config = dict(
    image_size=48,
    norm='groupnorm',
    block='sep',
    upsampling='nearest_conv',
    residual_init='zero_last',
    beta1=0.95,
    batch_size=64,
    epochs=21.4,
    final_lr_fraction=0.01,
    warmup_steps=1020,
)
Rows from block 8, named by matrix and row number. Each number is 500 + 25 x the weight over its row's rms, rounded and kept within 0 to 999. All counts start at 0. Numbers have three digits each. After the name is the row's rms in percent of the matrix's.
# convs1: first pointwise conv (model.decb.0.0.convs.1.weight, 256x512x1x1), inputs 344-429
convs1.147 165:501408498511495503453503494563497470506445496495506585493511493491463493509502498543504485497510490503578492490505499491471481500494506517489490511529504489523507504506446536476505524502575511493481496485508564504509496576352482450580498504487488431500506462
convs1.148 048:506411476468492469554475493504500465514435518516493575505561503511473533502490504486508519542505483489536489497520536498499456509495448507502490479483509494477480474505494546525510490487480504496484505488540442507520491435437485444477527492445487441521523476
convs1.149 048:505462460470492486547534485540467435529474512483507582498526519535499509517523509472476518508513472521458520496495498491455455538488503519491490474501535505518466472570521502470458523529552543520528518541466575492494511459539489502465490499454471485540457534
convs1.150 047:478451485479488503572560479533513446507443480477449563486515519524515521495519517418511521488494494512451495507498507433474494500502488476488511505510512554532535472501489456489413520514471512489536487516486481507496502443471503457489525508441545442484489489
convs1.151 046:531425486477493469551526493522492447495464463509514617497557509512477549517530531485497509556515478488488513490525497494459440540519517475447470466490528514520519461551507529484469519507523543499555531507483538504497500435516506516448468504439471486514465585
convs1.152 045:502397483478512496534496481526495450523410493509485587511518510489448493507487525465492518544488484496552488492539487464499492540470494483500475467474517480468495517540486536500519496511503529513526520522495470491480481429407517490458477540467471486527494509
convs1.153 046:515361478485510483544465497508493466522436511508495639520531503470426499504478524497496485563496485488576496470510509506498475506484485478505486467461504489446477494527482601515517502498494493516503504492497468498493495423415501519463489515455470455496511541
convs1.154 055:492505468450484500531545486513496462493458479490477479497547509516545500492518527377505510471485487502410497497496481445486511503490515501484488491538527535531538497488508420475452511508442505484526498500495486479518500481479491451503508503426520401544488482
convs1.155 061:473465482466490523549532494526507449497395455475475550478531515503516539473507531424524496482499500503449492505507484421468489482482529480480493506531506543524580474505488458491425528500470500486542481510502486494518508468450504450481508486444531435522503479
convs1.156 050:497414477450500499521513502515471446521442458506489595502536490479472535492520500539491505505501481501534491500510476492486487498513512502486505487463554488486474524555489559503482528501544489501512504540440510488503486446489488589468474488429465479524474594
convs1.157 046:496410461446498473562551473502464436526499499479478634511538513539503536522528514481495506494490474495489514500484479478495464522505497512481499485480553474515485471576528538481479494504543541503506509501490517501512522437511500528449487515426501466522459540
convs1.158 047:497419490475473496548513479543462426514441464499487643489524500501476543472506498447506520478506497506512501510514485439449509485488514496464526483478542532517498513533456555524447524520522494493511498524465506487519475443495500531447525517401511474478508547
convs1.159 116:495585453491479538513520498492493492519527479504495353501498500519511524511509495464499504506492499497394512496512509490466485512496492503485488483459511507460501480532518439492477510502502519498511509502493511495516507396610509501403509509422496566504497473
convs1.160 090:505477501542501496490509495483510484498486535492499465495464493503524496504495508500504499508500501497451485494517501464599461498490492491498498498442510518454510510455595455502503425492469502499455499506501462511502475474367488487483499501416499438506505491
convs1.161 161:496398494536509501465502503571512449505458495496498593492537493496437499499502503533509498505502505501597499499505496487457495493500498499499499508551506521551513503517450573505490527503574497503497498504500563508486492578344505460585490498505501429495503476
convs1.162 092:500470499551506507473496496493483491507483547492494446506463501493509501482501500495483502491502503496443502507493494472595473497499492501517501494446490509444473495466617460505496426518458503515428504514509462496487512471377502484481498502415501434501500484
convs1.163 085:507478507549516514478509495498483493505496508501487445507451499491514508491498493485489491506498496505432508504516498479601489500501495506504490494442501512436500496490620464500500422512455509502444510506511453502482512459377508504467486497404509443509493479
convs1.164 087:505464499539508513488494505496491487517502523486498440498458496491517504488502499497487497506503510502434500499504496484590483503507499505510505500433504517433509495478595465495502426504460502501448507506506453499494502470377505485480478494406508446506494472
convs1.165 090:507463498545506511474495498497483486525496527484500443513464499500518502501501491496493495506492499499438519493492494490593491504490500489497495503448502520435502485476589454505488432497462511501443504502509456497497513473372506484481497494423505437511498488
convs1.166 090:509465500549500508475500503498488485512499528493498445510458502502512497491505499492491489500497507498438506491490503481588485507498491496503505500443502516442500492474597453505490427505468501505440514501507462502484502470375502486485497507412505426511499482
convs1.167 090:500464504542510495501513495489507480513506533505478443498462509518510501505488508488500504515498497498450502501487510474585472496509487503492505498423490531434504498463579468509494426500458489491445499502500459487494500486370497479500507496417504432488498488
convs1.168 085:506474509550497509501506500493499490506497518510494443499458499516529498492484503490486509506501500506446498496496508480599482506512499492505502496424492524425506504452605463494489412502445494499461514502499440507500500468377510485491499494398500434488499490
convs1.169 149:505397483531511496451494498564498447503462502497505591501528506507448494505507500532503503496501490504592501498502506486482479500508504500498495503537501501541501499487460546493480507499572500498477494494491567500493489580332503448581500496498502422496501461
convs1.170 087:512476508543498518485497496500489489521493516481493436506450498502514492489498492498492488498499501493435505497494489479591485510500499499508491487436505507432504484469607459498502429499456501499451516503501460497494501473380500481474505491404505436506495466
convs1.171 131:512398488540505488447477496550484459498445491505497560510504512499465492504504508524496507491500487506563500494496493477486486501507490494495495494514499488527484513469493554516471484496562496506464493501500550491484494578327497434580499505473506408494506457
convs1.172 156:500394497540504498461502494570498451504454498497498580496535495496440501506508502528513506512506497504591506499504499479462492497498493501495504500540501511544512504507452572499488521510577503509491495503503568499478497582341502443584499504503507434496499462
convs1.173 091:497460497546514503486509507510501477509482527487497454500473492492512508486503495504499507505509514502445503508498487473581462505504496499501501496436491513440495500479593459505504430505466501504443501498502464506489503469373501501476484494421507441518497476
convs1.174 090:499468498544518498488506505494505486516500529496491451494473501491513502490496496500505503514496507500444501501498496476585469509508500496503496495438494514426507497474589466503508432499458495504454513508500464507491502478377489490487481496409498430504497486
convs1.175 089:485472507545512511484505493497497479500507523506487446497459495504514501498493509485515498500510498505446481504481498470594467489505487505485504503423497522436510505455582474502495422490470494491446493500503458495501502487375499480489499506415503426484497480
convs1.176 137:497394491522516498445489495556478467508453487500493576489506506498447494515509501542489496503503490495561500494491504505499466500514511497505505503535501479551486492494473576489491491494566502493476497501507556496498502583327493449581503497472479413497497472
convs1.177 062:494509507483507496521493485453463541491506515514492424485529512515541500503526519429481518497512470507375489515497499516527542515490510516544507517416503489419517470504567424481504462516420525489484499524503434497500507433513481489427511499420481446485476470
convs1.178 060:503408485527486498493485485454466526484494547500495501500505515507539492496515492442474498485512490510407502502485491507543500508502496513552507508453517481455505500511582438503495436510450509510438508520485451492487503461372486452478517517379490386478503476
convs1.179 058:480481489488482515490500494466453536511492531493498443500528503512532511489502484456460489486488488500359508501498480533531522485488501510531487504432519475432488485524587405489510482506435515502439486509494454487484526415479501495417514500401491427521474504
convs1.180 104:489568489471506539553507490467482509501532490505503383494471497500514498505512496475496501498511498508396498503488490493536468499506500515512505502418502496430496503511563436487491461508465504503493493508499473504501512425606490495431497507432493530505488470
convs1.181 055:495429510503501491512502490497473467483509526524501484502521503503513487512522499430480511516521489498407510505501505491589501523507498511532499498422508495435521493493623464493518415509455500507486500510491461498489515467393496496486495509398486375475482504
convs1.182 057:490419466486496525490491494509460491500494525487485471495527486477524525478508502461473488491513492512380499492493474535561472484500507521533492500450498485453492495518599412512530474501461502512460490490507475495491509445389479525456489500403485374547485508
convs1.183 058:496436510496530498520511491467482472490510517506469475510526519532514491538497521450483508525501504503433522510487523502589474503521473505499493493416500504451484465474605470526519426484444491480461499489503447493483521469385486495482530518415488372469483495
convs1.184 119:499381502517506510463486490530476487493459527502501563502492495488476467511505499546472500500503490506544494503480499489520494499486496513518503506517499471529470502476544557501492467502545507505457500496503535508489491586329487472595515497446484389516495483
convs1.185 058:504433517506508514499501489488494460498481505495472482506505500518499527485491527449510505529509497487438497489499504485572474521529489491503493490454509516451521498469598467512505443494437470506509514508494443491479544450380503487476518514407510378476507480
convs1.186 056:494474491495513503521497484488449500511504532512485440497520492490521505498523519461472516491504502527364504504493473516544489495509517522531498515417510491417484482543585451489517458506445507497450475508484459501496513431476486497434481501430487423508480490
convs1.187 060:484424519520499484503524492471489475485461535521483472509507519525507532515505532444484520521496491504445519515488524460565512493490464510499512493448491520457482472468614475526464444494426493482469488508493441474487531490397495483500519502404514391473482485
convs1.188 155:503393509535499497465507496569498466507446494500503584495529503494441499503504503537501504498504498496593502496495501483462490499496491500498505505544501494552499511505456578508488521499576506505488493495500569498491504584352501448589500500497501435499492469
convs1.189 114:503374517554504506440500502561498478506467484491502572494500500506443503501485498538494502493497494496539502497506508467465488494497496488483508496536502517542506512473451561510477520490548481498487488505504539498505499581320501483574510502474506411488512491
convs1.190 063:510533502477487488516497467499450503479484538503515403504500505517515476497525484445472518494508471504376508514483481486546490516487497527563508499407519457422505499523587436481500452501445499498468511530476478492487503422538491459422513507405473457509487455
convs1.191 056:502436506507463492485490481500509453488480526518498465477534511504526536495514484439495513511510497517393495498493498480556496521516514495506492499445509510449514488480583451501486445514450507515485518519484466496506503448404503510461494514412502396496510473
convs1.192 137:499387495524507499443496504557492468499449492501499592499523505505453497501493507529490501492498490503593494499498500481466478499496502494496504506550495490557492504497457572505473508489570491484467496482501559492500494586337499443580502498479497430500498473
convs1.193 064:509513534448504543527483486499496520494539506504482559499614498497488501483502519422497511504498498504546499495506501540516470493515502506493506504511507498522506502501525536500518504499459481502500497512508480504492506524604502501521499486477507478489507501
convs1.194 061:500484521430504514523474495476463536510515568503493575506619509491490482492511489437448490508503468478520513489474489568548512491488492495533493524521507465519492490525560527505517478504490516510456498509488498499488510522586505484544514499446483457502493513
convs1.195 103:498601501468492524596500497478484503511504475513495387508467509517495486510505496497485507508501499503422509504501513490487487496501502511511496496444500507450505485535508463493500515507489504496503503513492501495500505397685502489403519497438483589497484480
convs1.196 106:498594472457503532571495496463489519522505468488497375501470496493522500491507492503489507509503509499395515498490497515504470506515504504520497501441497496443499494539522444504511512509481506508505501507491500506505507399655496507394486498423487572516488477
convs1.197 080:498611508464497536591494494477463511513490490487493417500512514496494480489505494497475495509504501494455510501506505528488493507496504503535498496485506487484508485540512485496536532506471504512507501500499487494484501438708496503446509503450490563511478471
convs1.198 124:496577474462493543560497498467489520516500476496499387502459498509509494500497500453504497495499503491400502500512495490525486498492504511508497498437502485435502499509557453492489476501478501499506504497500482497502506421614497508417510491406495550493503475
convs1.199 059:500486532455509528529487477472454525498521549486501584484607498470497485491511502442475494495508502501517498504477499543529462508516512538550506487511498457530482523535558537510525475525483504522476497505506491513480513537607489499520488495478489478500517497
convs1.200 069:494366512510498511475491501512488489497504503505503596498544517490474523504495508477489499494488502504581492503499494515551455502516492481495507502516498505537504504503564584523471457499530492494483494501506516489480505533281515471558491501449525399513510501
convs1.201 126:503571467460495536556503501472499513523514462503500391492459497491519499496506497461506498499502500494400504501501501495516464503501507502497502502429496491437503508510544451497491485504480504502505505505499489504504499417616500506410497496418491551511499483
convs1.202 075:501369519502508503493495496459488544494499520504526599500544504492498502530507504516471513504499505505563508501502515512581474489501498493512513505502500486513481490507574599495490446503508491509474498513498483505470487561309486473596509503440491394505509518
convs1.203 065:506540507446507503558495494481450517509513535482493493511612505485515488499510481463477493510500503495497526506492493563502481499506494522540501496516500479519496490548536484504516510505466501517481512505497500504482508506697493493509490488475473480534477504
convs1.204 132:515400486524484501452504504558494477493452502498504583499507497507468496497498497527489504493500493499586497502507501475467477502488500497492499497552493481546492500488461558499464494498557492497456502492498566500498492583342505426594501500463494425491496468
convs1.205 082:496601509451508531571493489461470523504489503493491423506502513487495489497510483499479495492494492500450503502485490531494501494496499514534504496485507479490494490552523475492530528507472500507503502514494490497483517441696495508432512497467481568515483477
convs1.206 057:519504502426515481568515514488486528480524534504487582507608508508526514528507491429491508534512496494528541495513511532531473512526494503501481479512510490521507481497543532486513482503477496498493512498496491506475500523574514448516504503479479467466463502
convs1.207 152:507391496530509497464500498570491462502446489490500584497520503495446502506507501540509501503501502499592502498497505482463481500497494501492499501544499491553502507508451573510489520496572495501487497494500562496490505576351508444585491494488499433494500464
convs1.208 090:499467499543509512480505500497521470510498514497500467500461500510507504508496516500501496510500501497453485497498503467588471498512500496488504506433507517439507489467583467499502416496464498498467498500505470499517501473361494500492503495411497431491499487
convs1.209 090:497454500550511511501508497489501476493497531517494451501451502510506508504487517502508500519492507504452501509496517476587482498502487505488510501431490532437489490457592478503490419489458491491449493493499474487492509492381494487499511498417514435480487486
convs1.210 090:490458502544517510495503495496512480508497525506478459496457502524511499522493519494499504502503497513448490503493515461592472494501493511481506500432492522434504502461593480495502419496463502499451495503502461491502508480379497484505507496411504432490495477
convs1.211 155:498401490534490509449501501558504456499451506503504595503539493512455502499503492533497504497502496502597499499500505481466497507500500496498497503548503498548500491500450549493484517495567501498480494499496562500492492582345498448589509498490489428495501472
convs1.212 089:489458497535497540473503494507481480510487516498496465503447505496501512493491488497496495490487498514438513505503486470592503480489499496497502496447516509452488500482615465505485430510468507498435495515491470495496510460366504493473519502414505432511490475
convs1.213 089:505454492546511510479506494503503481507486512498492461501456492492516514496500493508514494506502507515447511506506491478587474503498498499501496496442499524439508502471601464508491428507457515511449517506501471510503503472376494506488482501416506441510495472
convs1.214 144:506389509538497504445504497548501473498452511500503584505534496496451494506502503524496500494503489507584505501495494489471504505492487500498497503536503505537496507498472564503483510506561503507469495506495555495480488585334502460582500495485499425503495470
convs1.215 090:503454495556507510479502510498521481508493504503502462493456500491512503497498507506503501506504506494458494491511501472594475501495508499493497503438504521433510498463603465493484413507454501501458507508499468505496485490373506498496491495413503444494500484
convs1.216 092:512478493545486502494510498500524476513485515495510467495457491500520503497498498505504499512506505497453494493505505469598475515513500490491495504438516520435514501457594463495492406506461503501463512500499463507513489475368502486490490494411496429490501486
convs1.217 092:499460491545501520465497494499489481502480546506498462500451491499512501480510495496486496494508502514448502498475490469605469499504502507513504495450504500448467514465618468506486417521463504514427503519504471507493522469377507475484499503410506435509506484
convs1.218 090:487457503527514517485511501499494465517503500494492466500460499507507506508489511503513486512501500488449493495498493475591474501514500502475505504431506517442508493464586473498500417490464500491461512501503468491502510482367495485479499494418500423495508470