From a checkpoint of a small segmentation model: adamw at rate 0.004, trained on aerial photos of the United States (SatlasPretrain).
Rows from block 9 of a small segmentation model, named by matrix and row number. Rows with one number belong to one channel. Each number is 128 + 32 x the weight over its row's rms, rounded and kept within 0 to 255. All counts start at 0. Numbers have three digits each.
Before each channel's rows are labels from the 100 images, of 14976, where the channel reaches its highest value: "place" is the part of the image that holds the peak. Only what is clearly more common there than usual is listed. The data: aerial photos of the United States (SatlasPretrain). In brackets: how many of the 100.
# convs1: first pointwise conv (model.decb.0.1.convs.1.weight, 256x256x1x1), inputs 86-171
# convs3: second pointwise conv (model.decb.0.1.convs.3.weight, 256x256x1x1, transposed), outputs 86-171

place: bottom centre (27)
convs1.76:175157142124114144185111167130144106140170145130082133063138139149198129106098143156205173114121086105142120130160159131106161191101164149098162085093123082113158101100151086151070100155147124092114145134137180162085121144115080168180108145141119184174123089
convs3.76:077096187103102128165109069103117176138093096079118090174106097167098081120101154135075136162085148108132147149166099092156139119132105138134156106150156132074123162141156103113114078125125157129145118089135137051082114088082143165112153094086110080171122106

place: bottom left (70); bottom right (27)
convs1.139:156109128149187125143144153179149126164100144148139149094103108098143127098083116096139182142055066110165099114167140173157114156064138109172142099113146131133115112122129129107143119133088118152102119186161074172083150173112078177133177129120130176174104093
convs3.139:141130148134129081098141164121156100110176134181114182098127125099139192113170119152155177095130123176164122135110142148078141160098142090159107157108129136157175107136126172119148202121102144146160125189092149180158195158120133098128110139175108108090104129

place: bottom right (67); top left (29)
convs1.231:100089127155141146142139099149193147151095184132103168073121144149130124158133101101111168139088126133149134123207143173106129099117128147112109092101159150110130129110146146114097154167101131169124095191150109132114141155109081159132129081082152110137064129
convs3.231:113144204139139059127120119157170153124206137152157155122149123123125169127151097110132141124121127175151140137142198127130130128131163206135121138152142102127194148143110124133202216212149180162148163166192144165129193169089146124114156101139111160146110123

place: bottom centre (30)
convs1.83:130121133138131128072152136127104101184127114103178132141125115088105163068089075131149147209143071121131074118162119124182119115067146139153174158108079106111136081181132193096135128140182114174144148119113132110136145176099090098098206118146119110132117165
convs3.83:119101108114173116141118132123092130110099033097118102125094113132105100110107146154127129138140135241136136148140130132134132139131119076127126122129125155134128113137170136106057063079105094111076105112055118085120105098146149136119126133117141095133098110

place: bottom right (63); top left (37)
convs1.240:124138069137128160116053145137162129128113125125152119186118109139174152128128128176083138136088110101117110160082120146146136128150142159162144088091133120131134092118136128108137109146109085119110087070112135098161169102141061100141174113084139118106147116
convs3.240:139126145129134078090150174116144086107159136179109178090131132096152177116165108141162169082113122160158110124095134146063133161101146097154105159100118128168155093116125171120137197120097126146150130186088141180176197162127116086135108142176096116084118129

place: bottom right (100)
convs1.227:151128125146150115137114111157116157147140107108137178118095155182144134123083088126120133138068114139172083046166149141109206159073108181122156115068157114129127069127164135113062106143100157103081117144161068118110158189123090136103167131139114148190055139
convs3.227:110127125123120158149129098125116156138083086068132081154120123148113064139089161128105108143120136096106134121144113106171136101140113168135146116148136140098120148127129098131097057130134114113103124065155105043099086067111123151132143109092143123155155133

place: bottom right (83)
convs1.222:161103104169165101122070127171168149150089129124117128137068119142160143118111110124109160138053114128150124090108147193112143109111117155085133105106100081096172108144163176131085102175107125136120111120167120168127161177123179094135111142121184148132147113
convs3.222:137147184166135077103137155137140105111183185144143136095135131090138159123134108119150178103111123193164114126118169154144150140126165117169110171133132150150162108115146126118130177146134174119165153160083145157141199161122128098146152136148091135114094137

place: bottom right (76)
convs1.236:121102096185136149098120112136171099183117144083180174123108089092066165060088087116106135167138095095134094120145157163198150105049109123093165137104096087103168089161160157078087135122177120167095108157152116138083145158116100139078190135152123135156152178
convs3.236:169154181122095051110137138174149119082137095131118148107118115111133159120135137137138109094135104162112118146118215156083111153077178145143101159105125099139191104136100144113191139187084117137094135178177084128143122115083129109134090112151137090104082130

place: top left (28); middle right (27)
convs1.168:163136097094156124163096104081149177097114104175122096077122150157110122119134207120123179051150134103107168183155084115074092116144150093093106108141167101166111167099134120193154169134125154082156167089077128127124120073200190155147103153134089130147127075
convs3.168:090143166110093085156062094149092158136083175092124096161121100144108087118117116078097067168103149120119139134161143090158109120139083218126155105165147107097108159133114093112146157177149154133139117104187135126090089097088139152102142081075079147174081105

place: top left (70); bottom right (29)
convs1.250:113121105203131131106153034136131122169132109104174133133128042106060130070133095137033145164158107122117108152129111126219134127083134137116153197140126127051125112170137164060120127122150105138140198135118129144070121139129114098052163126115108112146143185
convs3.250:089095173122091068147035104142060153156088089105141117154142123142115096141127129087113173140007174121177144134146142078142160115163094157107146115175136086111116156140148109141106153162159149139128142123203151102112129098103150146121176060098104121151134126

place: bottom centre (45)
convs1.142:121094104127100098130195150127148167177129121115120089141142120174146122086088157162134159086127063135198099143088122118131103135078157115064179125151178088126122140102148155150117166160158072137178162104118105149134153106156184146156112195114160138190126144
convs3.142:193164078133143144099180174131159093102180176166107167093126128093139163120173116134152105099209098109122115118106132162069105159107148117157105145106130152155131117120086170104148205108095101142131124174100115203152145163165115095118077153181152154105147129

place: bottom centre (33)
convs1.109:097133123150143137078151154047112141086189103111167096167150125130092104126149158159165168111127097164143161174100043089131071154128134170126166152150142136132129135143099172125181147097124128084111091049091137060123100105123174081111156122136154070080133160
convs3.109:113108077167121144136099115109112154181121112117148119152135143132118138140135150063122074134105138120153137137135103100149151110182115160116158110153118124128110134150148130155166164157154118119091130110176152093131105127202144118138189123112177176123062136

place: bottom left (68); middle left (27)
convs1.193:179178117159101122130110133072181132129091143128133145067078129153091133126120137139106155132100098095185184081171121180135113134077170107097163103089171076148131128100142153169150174108113100124141108168089097126108151158142080152119143112169182193162097087
convs3.193:131197029105156191143137119143121135146121241127120132144136130144125105152133120089117044153156122053083127112131093116121085125146119171070152096131134122117088143121107118131139135122150080140130116115161109162112065137134111148119119132113138167159192128

place: bottom right (73); top left (27)
convs1.187:169115068125126118122074152135177137174119107095103111109095095143185151118073103107117161144091117124140119148134109178093133097124097108142180100150104080134187061160133133134114102141147137158132105154135134120114116145153083161127123111135111164123130130
convs3.187:117132105121121175163099083145109166156094128078144082164126127162109081139090151118100077167144135094094139132155123107184122096153107161095153100152132125091097156136136088140122063140157127115102125076186111079091056090124134167121148112078164140162147128

place: bottom left (97)
convs1.47:144091115122125139116171122072089186144131122145128184107128135159126113114160180144151162125162058119107111076175113051098126121156142170110168075138160093163078128144137129146137151094133146142161174164158109120102117106147054160171127142158143093175086151
convs3.47:117131145138119142146136121113143146146134233119140124150139116146114107157127199140107156147163136077108134122158097099135099124142120100112153121152167148103144134138160125125111085094149169125203120118111145107095181103103129139146143118120136100169243124

place: middle left (42)
convs1.201:171174137077098072105135116100096111171133082150104128124095101146197138153165110131087173145141093130106134139161078108152071128106131110072188057198165113174179104168140117156072100080094123141127088132105121169155158145187113129163160204099132106126130111
convs3.201:131090099106118179178124074116128180142115081114125114173101107174088130112120135141094125184152133132103162152173097140162116124140101101130145078127152148082109173161144125115110070095124130142117094101110105106070089116155161182103150142124207118180130107

place: bottom right (56); top left (44)
convs1.254:125120106183132114072150087124118109187149094120189151155150052104077146061133097157040161184139094120127126158105110141190153125097138136090140158136141101052138128202113152100145123127149116172119175110092121126116129154162097068053186137113117085126170188
convs3.254:132142126137165126103167164146173094128168211167138148112158147105160143134145094075151110109165081069097112097097116137103083125118143172094107130112112107156129106108060130139160179159139116140138146149164122189164147182159110098136106152147054203102155143

place: bottom right (61); top left (39)
convs1.145:123109094161129131064155100151109120199145105113155162143141070112078130090116094152055137152155093138123097139143118116218147155081122151099149171130153113091139113190100175074096148144126107136145141157103148131095115173160112064116210097135146088138105199
convs3.145:141137178140135121101126146183145114096136178147128136109153138104162128144129089120134130096160087066108099110106192140097085127101149152119096160113120102151165103102110118132209153187131135130135169161187118152159134156087102093149095131129130135104146141

place: middle left (27)
convs1.62:143137109111124110188162149035111132084129132137086103108137180154088100183164154143146140075156172112076179143176059118065086132148127110089145111159173115166140136084164082155118114073107166066168112123069155163125164066164140176157040092133133150161130083
convs3.62:157140156136134099112114126199121114099123130086146099119144123094147100121101150133132097122197095155050103105120189128154073128091088183119135170133133114143146108097161102097168108196124124117141146126170062107138105099134111111142095110105061115142134125

place: centre (31)
convs1.246:109105131170076108097173126077142137109146086102114119164149151109084145090085145159134189198126088129094101170172110083206161137092154168126161115129131146153157142148096175105098146140131077127179112104097111086123126161122141109127179071113083132141188173
convs3.246:183140137126145167107204157126190093077177165163104152093109130098133174113139115152153143101195085127092114133105129194102108156079172049135094155082119148154135104119113159107129139111082115128126116157062075155144159149146114101125070173188190066099156124

place: centre (63)
convs1.249:145149143151080096126159122085139093166151117151180091141206098130089104081126097187143128124137104145085126147152078097212135122128119137141178202138112119122122128143131158071155123119133088165140164108075121106127094140123162129105183134111132033154133167
convs3.249:162102170146109111098183162159162106093150141159113147091121131092139158114134112170157144092182102136109102123104192171089080147083206132180107149091112146164191101111081150112197136142093141123132130174090091156158161163109108094140086142160126122091101132

place: bottom centre (28)
convs1.132:158111123125132151176187157073131146115135126149097152084098117156065152099155136152173181081136096099166158127205100132082141104118175085106151120145148078135163149114160083154155178083097146111135164192094140190098162141170129196165081136166153149180071070
convs3.132:152126129160145144091150174096157086137173089142157125082145154085147150142129112097154177096119102128182117113099098148142166117156151083130111143145105128161095116116089138152070127072145117108147142120076183136155157142184117098140133169152173187084117151

place: middle right (27)
convs1.239:196128148115154066184152149113075109091147097116084066087123150148160111161133149157151190095109133110089092114143101127097129178104122112125166146164160109139111139054137095137089094096117166108104130080151159144111144108154142179116089195047148157137117117
convs3.239:179129010130121211119127154104134100136138148154124146108131139121139153116140123144154122125155136129142126123107110164109129140121105097111120111092110144151082115123146150125119092100121127131140115138068116177147144145145122123123115156153226105110187127

place: bottom right (65); top left (35)
convs1.188:140117121199110128104151059139096103180158109108192152156148082107092159071122105136065132181152105134119096130103109120206088147074126144093168215135137123043133097162113138095122117123149114145135153099083118126074119153151098109076205098130105088142160181
convs3.188:098143151120134110138077131148103132156117194149139154146149135149133142128154117072114110144076130078182132121136121086118108127145066161092124120150142066126131126136139128133146188155170160143155142142228205165132123140125140148124150119125053205136160129

place: bottom right (63); top left (37)
convs1.218:154228082126160106150154124099113118175185117098146101175139101082159192095134116153091186126111112140141100158121127130174088160132091081136157099140131117169197166142118115122134098145157142097106144114100048144137137134160140101135168129059139134126160128
convs3.218:136124084109108210168118076124102172131088093101122103173110109171103098111113132126088119187136126137087157146160110137167115119129110114117138098122151135096090155144162111112095046117127117132107094097113076095081071105147141182109136131108199110175133099

place: middle left (27)
convs1.38:107184094095116081152079125163140143135135136121139075154149123159197125164160173209149139110059090089117103185059090124098141141127147088039135090087094098111212170104165073145116112140173116134105109059139178090104163108125147107171117148143142146066169140
convs3.38:086110141128137167160104081121108176165112088079156078175132129155102085131090140111096123167089147095119145130164098098210130084162110145104164095172138143093110174137134076148105077118177156115121128070152125075086092104121141170125182102069132137165104130

place: middle left (30); bottom centre (28)
convs1.21:099105132129079191090129136119094184174107152152119143090121095140134163093155144113125166126108107115122122088199101068162116085088117159113153129140165158179072176158145141132157163153166069182181124205145164108081117108123075172150182084134107116144118132
convs3.21:149149088115071166137099086133137147130121081134121144138122120132121164114146085028103055142110106093083132140132117136121166129113072218092123111123132130091051154135129124115158172192113117146087129133232105149112095100129128138106128124132185157137090125

place: bottom centre (37)
convs1.134:104162098106143092186153182141085161080176137165091157032116153143109094123146160145150170078139157105149183118197109121135093135160177111144106116131175112132157141089145060157170113120128116069110087185145098162095073083086139198115118106154110177168112111
convs3.134:173139148150144093084157177149159085108171138183125177073146145090159188123162113128174142078158092159130104121090164160073124151102164116133089169097109112179165081118109165132150179152107114138119140192116116176178159158142115083147099153173119130069130145

place: bottom right (65); top left (35)
convs1.149:136114129153110130117149068099120130123149122120174098154152066103065135103156091178041145171162072149094106127116114117224129169099130114142128216143109127052154120184130171106114129139152128111112160068118148094079145136114157122069161131114084065132139172
convs3.149:118136188144086141120109115116122145098150169147124159138139126108130146125152086089105165120077124022149127134143145120129160139098152180124099135131152146126109154121139117119199255206141157159142148176195145158122163149052132122126129090131124105131131126

place: bottom centre (56)
convs1.174:134087116125127145089083145113147086155080147116149144136091123145170161095083084135129108135089078110143104112137164176138144079099125080125173091087085136166164088118138169097090126135142124133080100165140107158099175179139104102134149163110201197137115136
convs3.174:154122162140149155129181132170144128089137168132139118125140138131134115141118123095135046128180086055048121118129157157137072121117193193060083136114126137129123123118088114133148080144140100120074145124160054134130080151138121128141096157133150154135182140

place: bottom right (100)
convs1.243:149183121093124122080149101081133137157121087089145131140139098152085177113104106139137183168139077100096085154097108120142131146069101129116173105182109088115166119196143169091121139107179105122167136133097136208135123150148146083134170126111111096120150201
convs3.243:118153036127157246147154117085113136161104102108137108143121131139120106128108141130119089159148150104130134118141053123172146111164114096115150105141129141117088143130143113130063060051150108118119103087060121100107086121190126153122149162112207157149156128

place: top left (92)
convs1.24:104181099116153116110126145140097057194112098153128161154107114093166161072121082156112106094086121159183129103194087110119171127078130123144175097145097073125163059134115115164052155102101133151154101164133107119095104133144060135136145131115111148150112095
convs3.24:138126140134135078090154174112146089101165128181112178091132132090152180114166102128162169087109119150155110122098127151072129158099142094149103159099121134169156098119127165117131196116099128144148129183084139183170192167130116087135105145178095116085108130

place: bottom right (59); top left (41)
convs1.63:134144126163085094113140078077103127161163120129164160137106062110069148092125080135071168159170099108095094126126088090200112161108120172130136131182135138109132109187151180129102144119125142163144139141126140177157151174131117075088184102121103112116178183
convs3.63:119104061138122212139141101065132144127129059098135096141104119123104113109106111116120120151108147122140140132154071133197162110149106087115131126137138152110099146127140101115073084087133149108122105088074128093087106122168129144121161155118191122154098116

place: bottom centre (76)
convs1.93:098159088093116147164075144172101136117149111139126120062079132121116152074078088131161097107042138124143104139148152129154156143102165130153141101100179078133166098123133162146107133145093122163141109197137060127052116172079093128141164130127125157148105161
convs3.93:139117142141139079087145178112141085108163137183120177086137135088152184121165111140166170086108119155155111120096123147078127154107135094151108162104118138171153095118135165125126194113107131140154134181090150181170194165133118085140111141177099120084115135

place: middle left (66)
convs1.183:163112150124157134115119103115166140186098118138154189096098096094128113087089081135162168117102112113191159103209143129147115085097110133127151065099102100170109167145154176136152159143195126143133106168122106099105103137133088152122151137119161188157135132
convs3.183:073108165136078109121059132077123123169111090142125144125126128118130149123142136179132216119096195184208131134125124124117177134138066068203170135143130149132152128131177141124148164103119194137188126141085194126137197124082131121127175102132124073118112125

place: middle right (57)
convs1.235:142123147109140079166184087080094104117157085134085113106139146151113144142139147093114146096179128121115093164145055056137063187114096112177111158187164170095118146131133104154106133163123137140146137106136094128141120135078149135095137110061088047104150179
convs3.235:126135164155130091112126120157140128136166204137148130141162136106139129132138087062118104108086111036131117118125167120149128114122159252111129135145138122132138148110079106143156180215161135140129162149215134138128138137075122120126134093128084184120177144

place: bottom centre (29)
convs1.252:187143093136076075158125173102137131070178101107087118099121139187143130105098178137168166131155153108138135159144110066079101165134159159101138103125154101151101094082157111180153155110153130118187136133115102180132138111098142132143087177113100125218130119
convs3.252:168171078138172130093168180135158077112172153182126169086146147097158173128163103098169116097164097107123113114089133164082100152115154125118095139103106113176152094118090166127134180132118083137108130166134123201170130176181115096138098168178153180089145139

place: middle right (30)
convs1.180:144104123107135136135142156128159130134137112126095164134118153135192116149086111112155117113047149099165125101177167200055136126115111161186108070118146155152133122131134107132084157137084138166135074128149031135127094113142073099137118079141131179131094101
convs3.180:117100158141124071092131167105138094114156121173124168093131131094146183118159115147157189091106134164170117126103122142093137147105125082164116160115120145164163101124137158124140195114111155134165130167086159164162203161112126092139119130168098097091100132

place: bottom centre (43)
convs1.130:126122130107128123120138142150159135143121151138133158087117107176143145101126117141135166098109108091157149125156173147134171151100148154117139097105134070119153108148175169144091124180139093118112113181147081173099160146123065139131166116171180183178075097
convs3.130:112127117123114168151112098147094156135066114077129084151128123153121064134091147111107083151127133094095132122141137114161121111137118172098141117135133124107104143119134097123109045140137107110087134081160098076102061083104121156128142108091142130159164128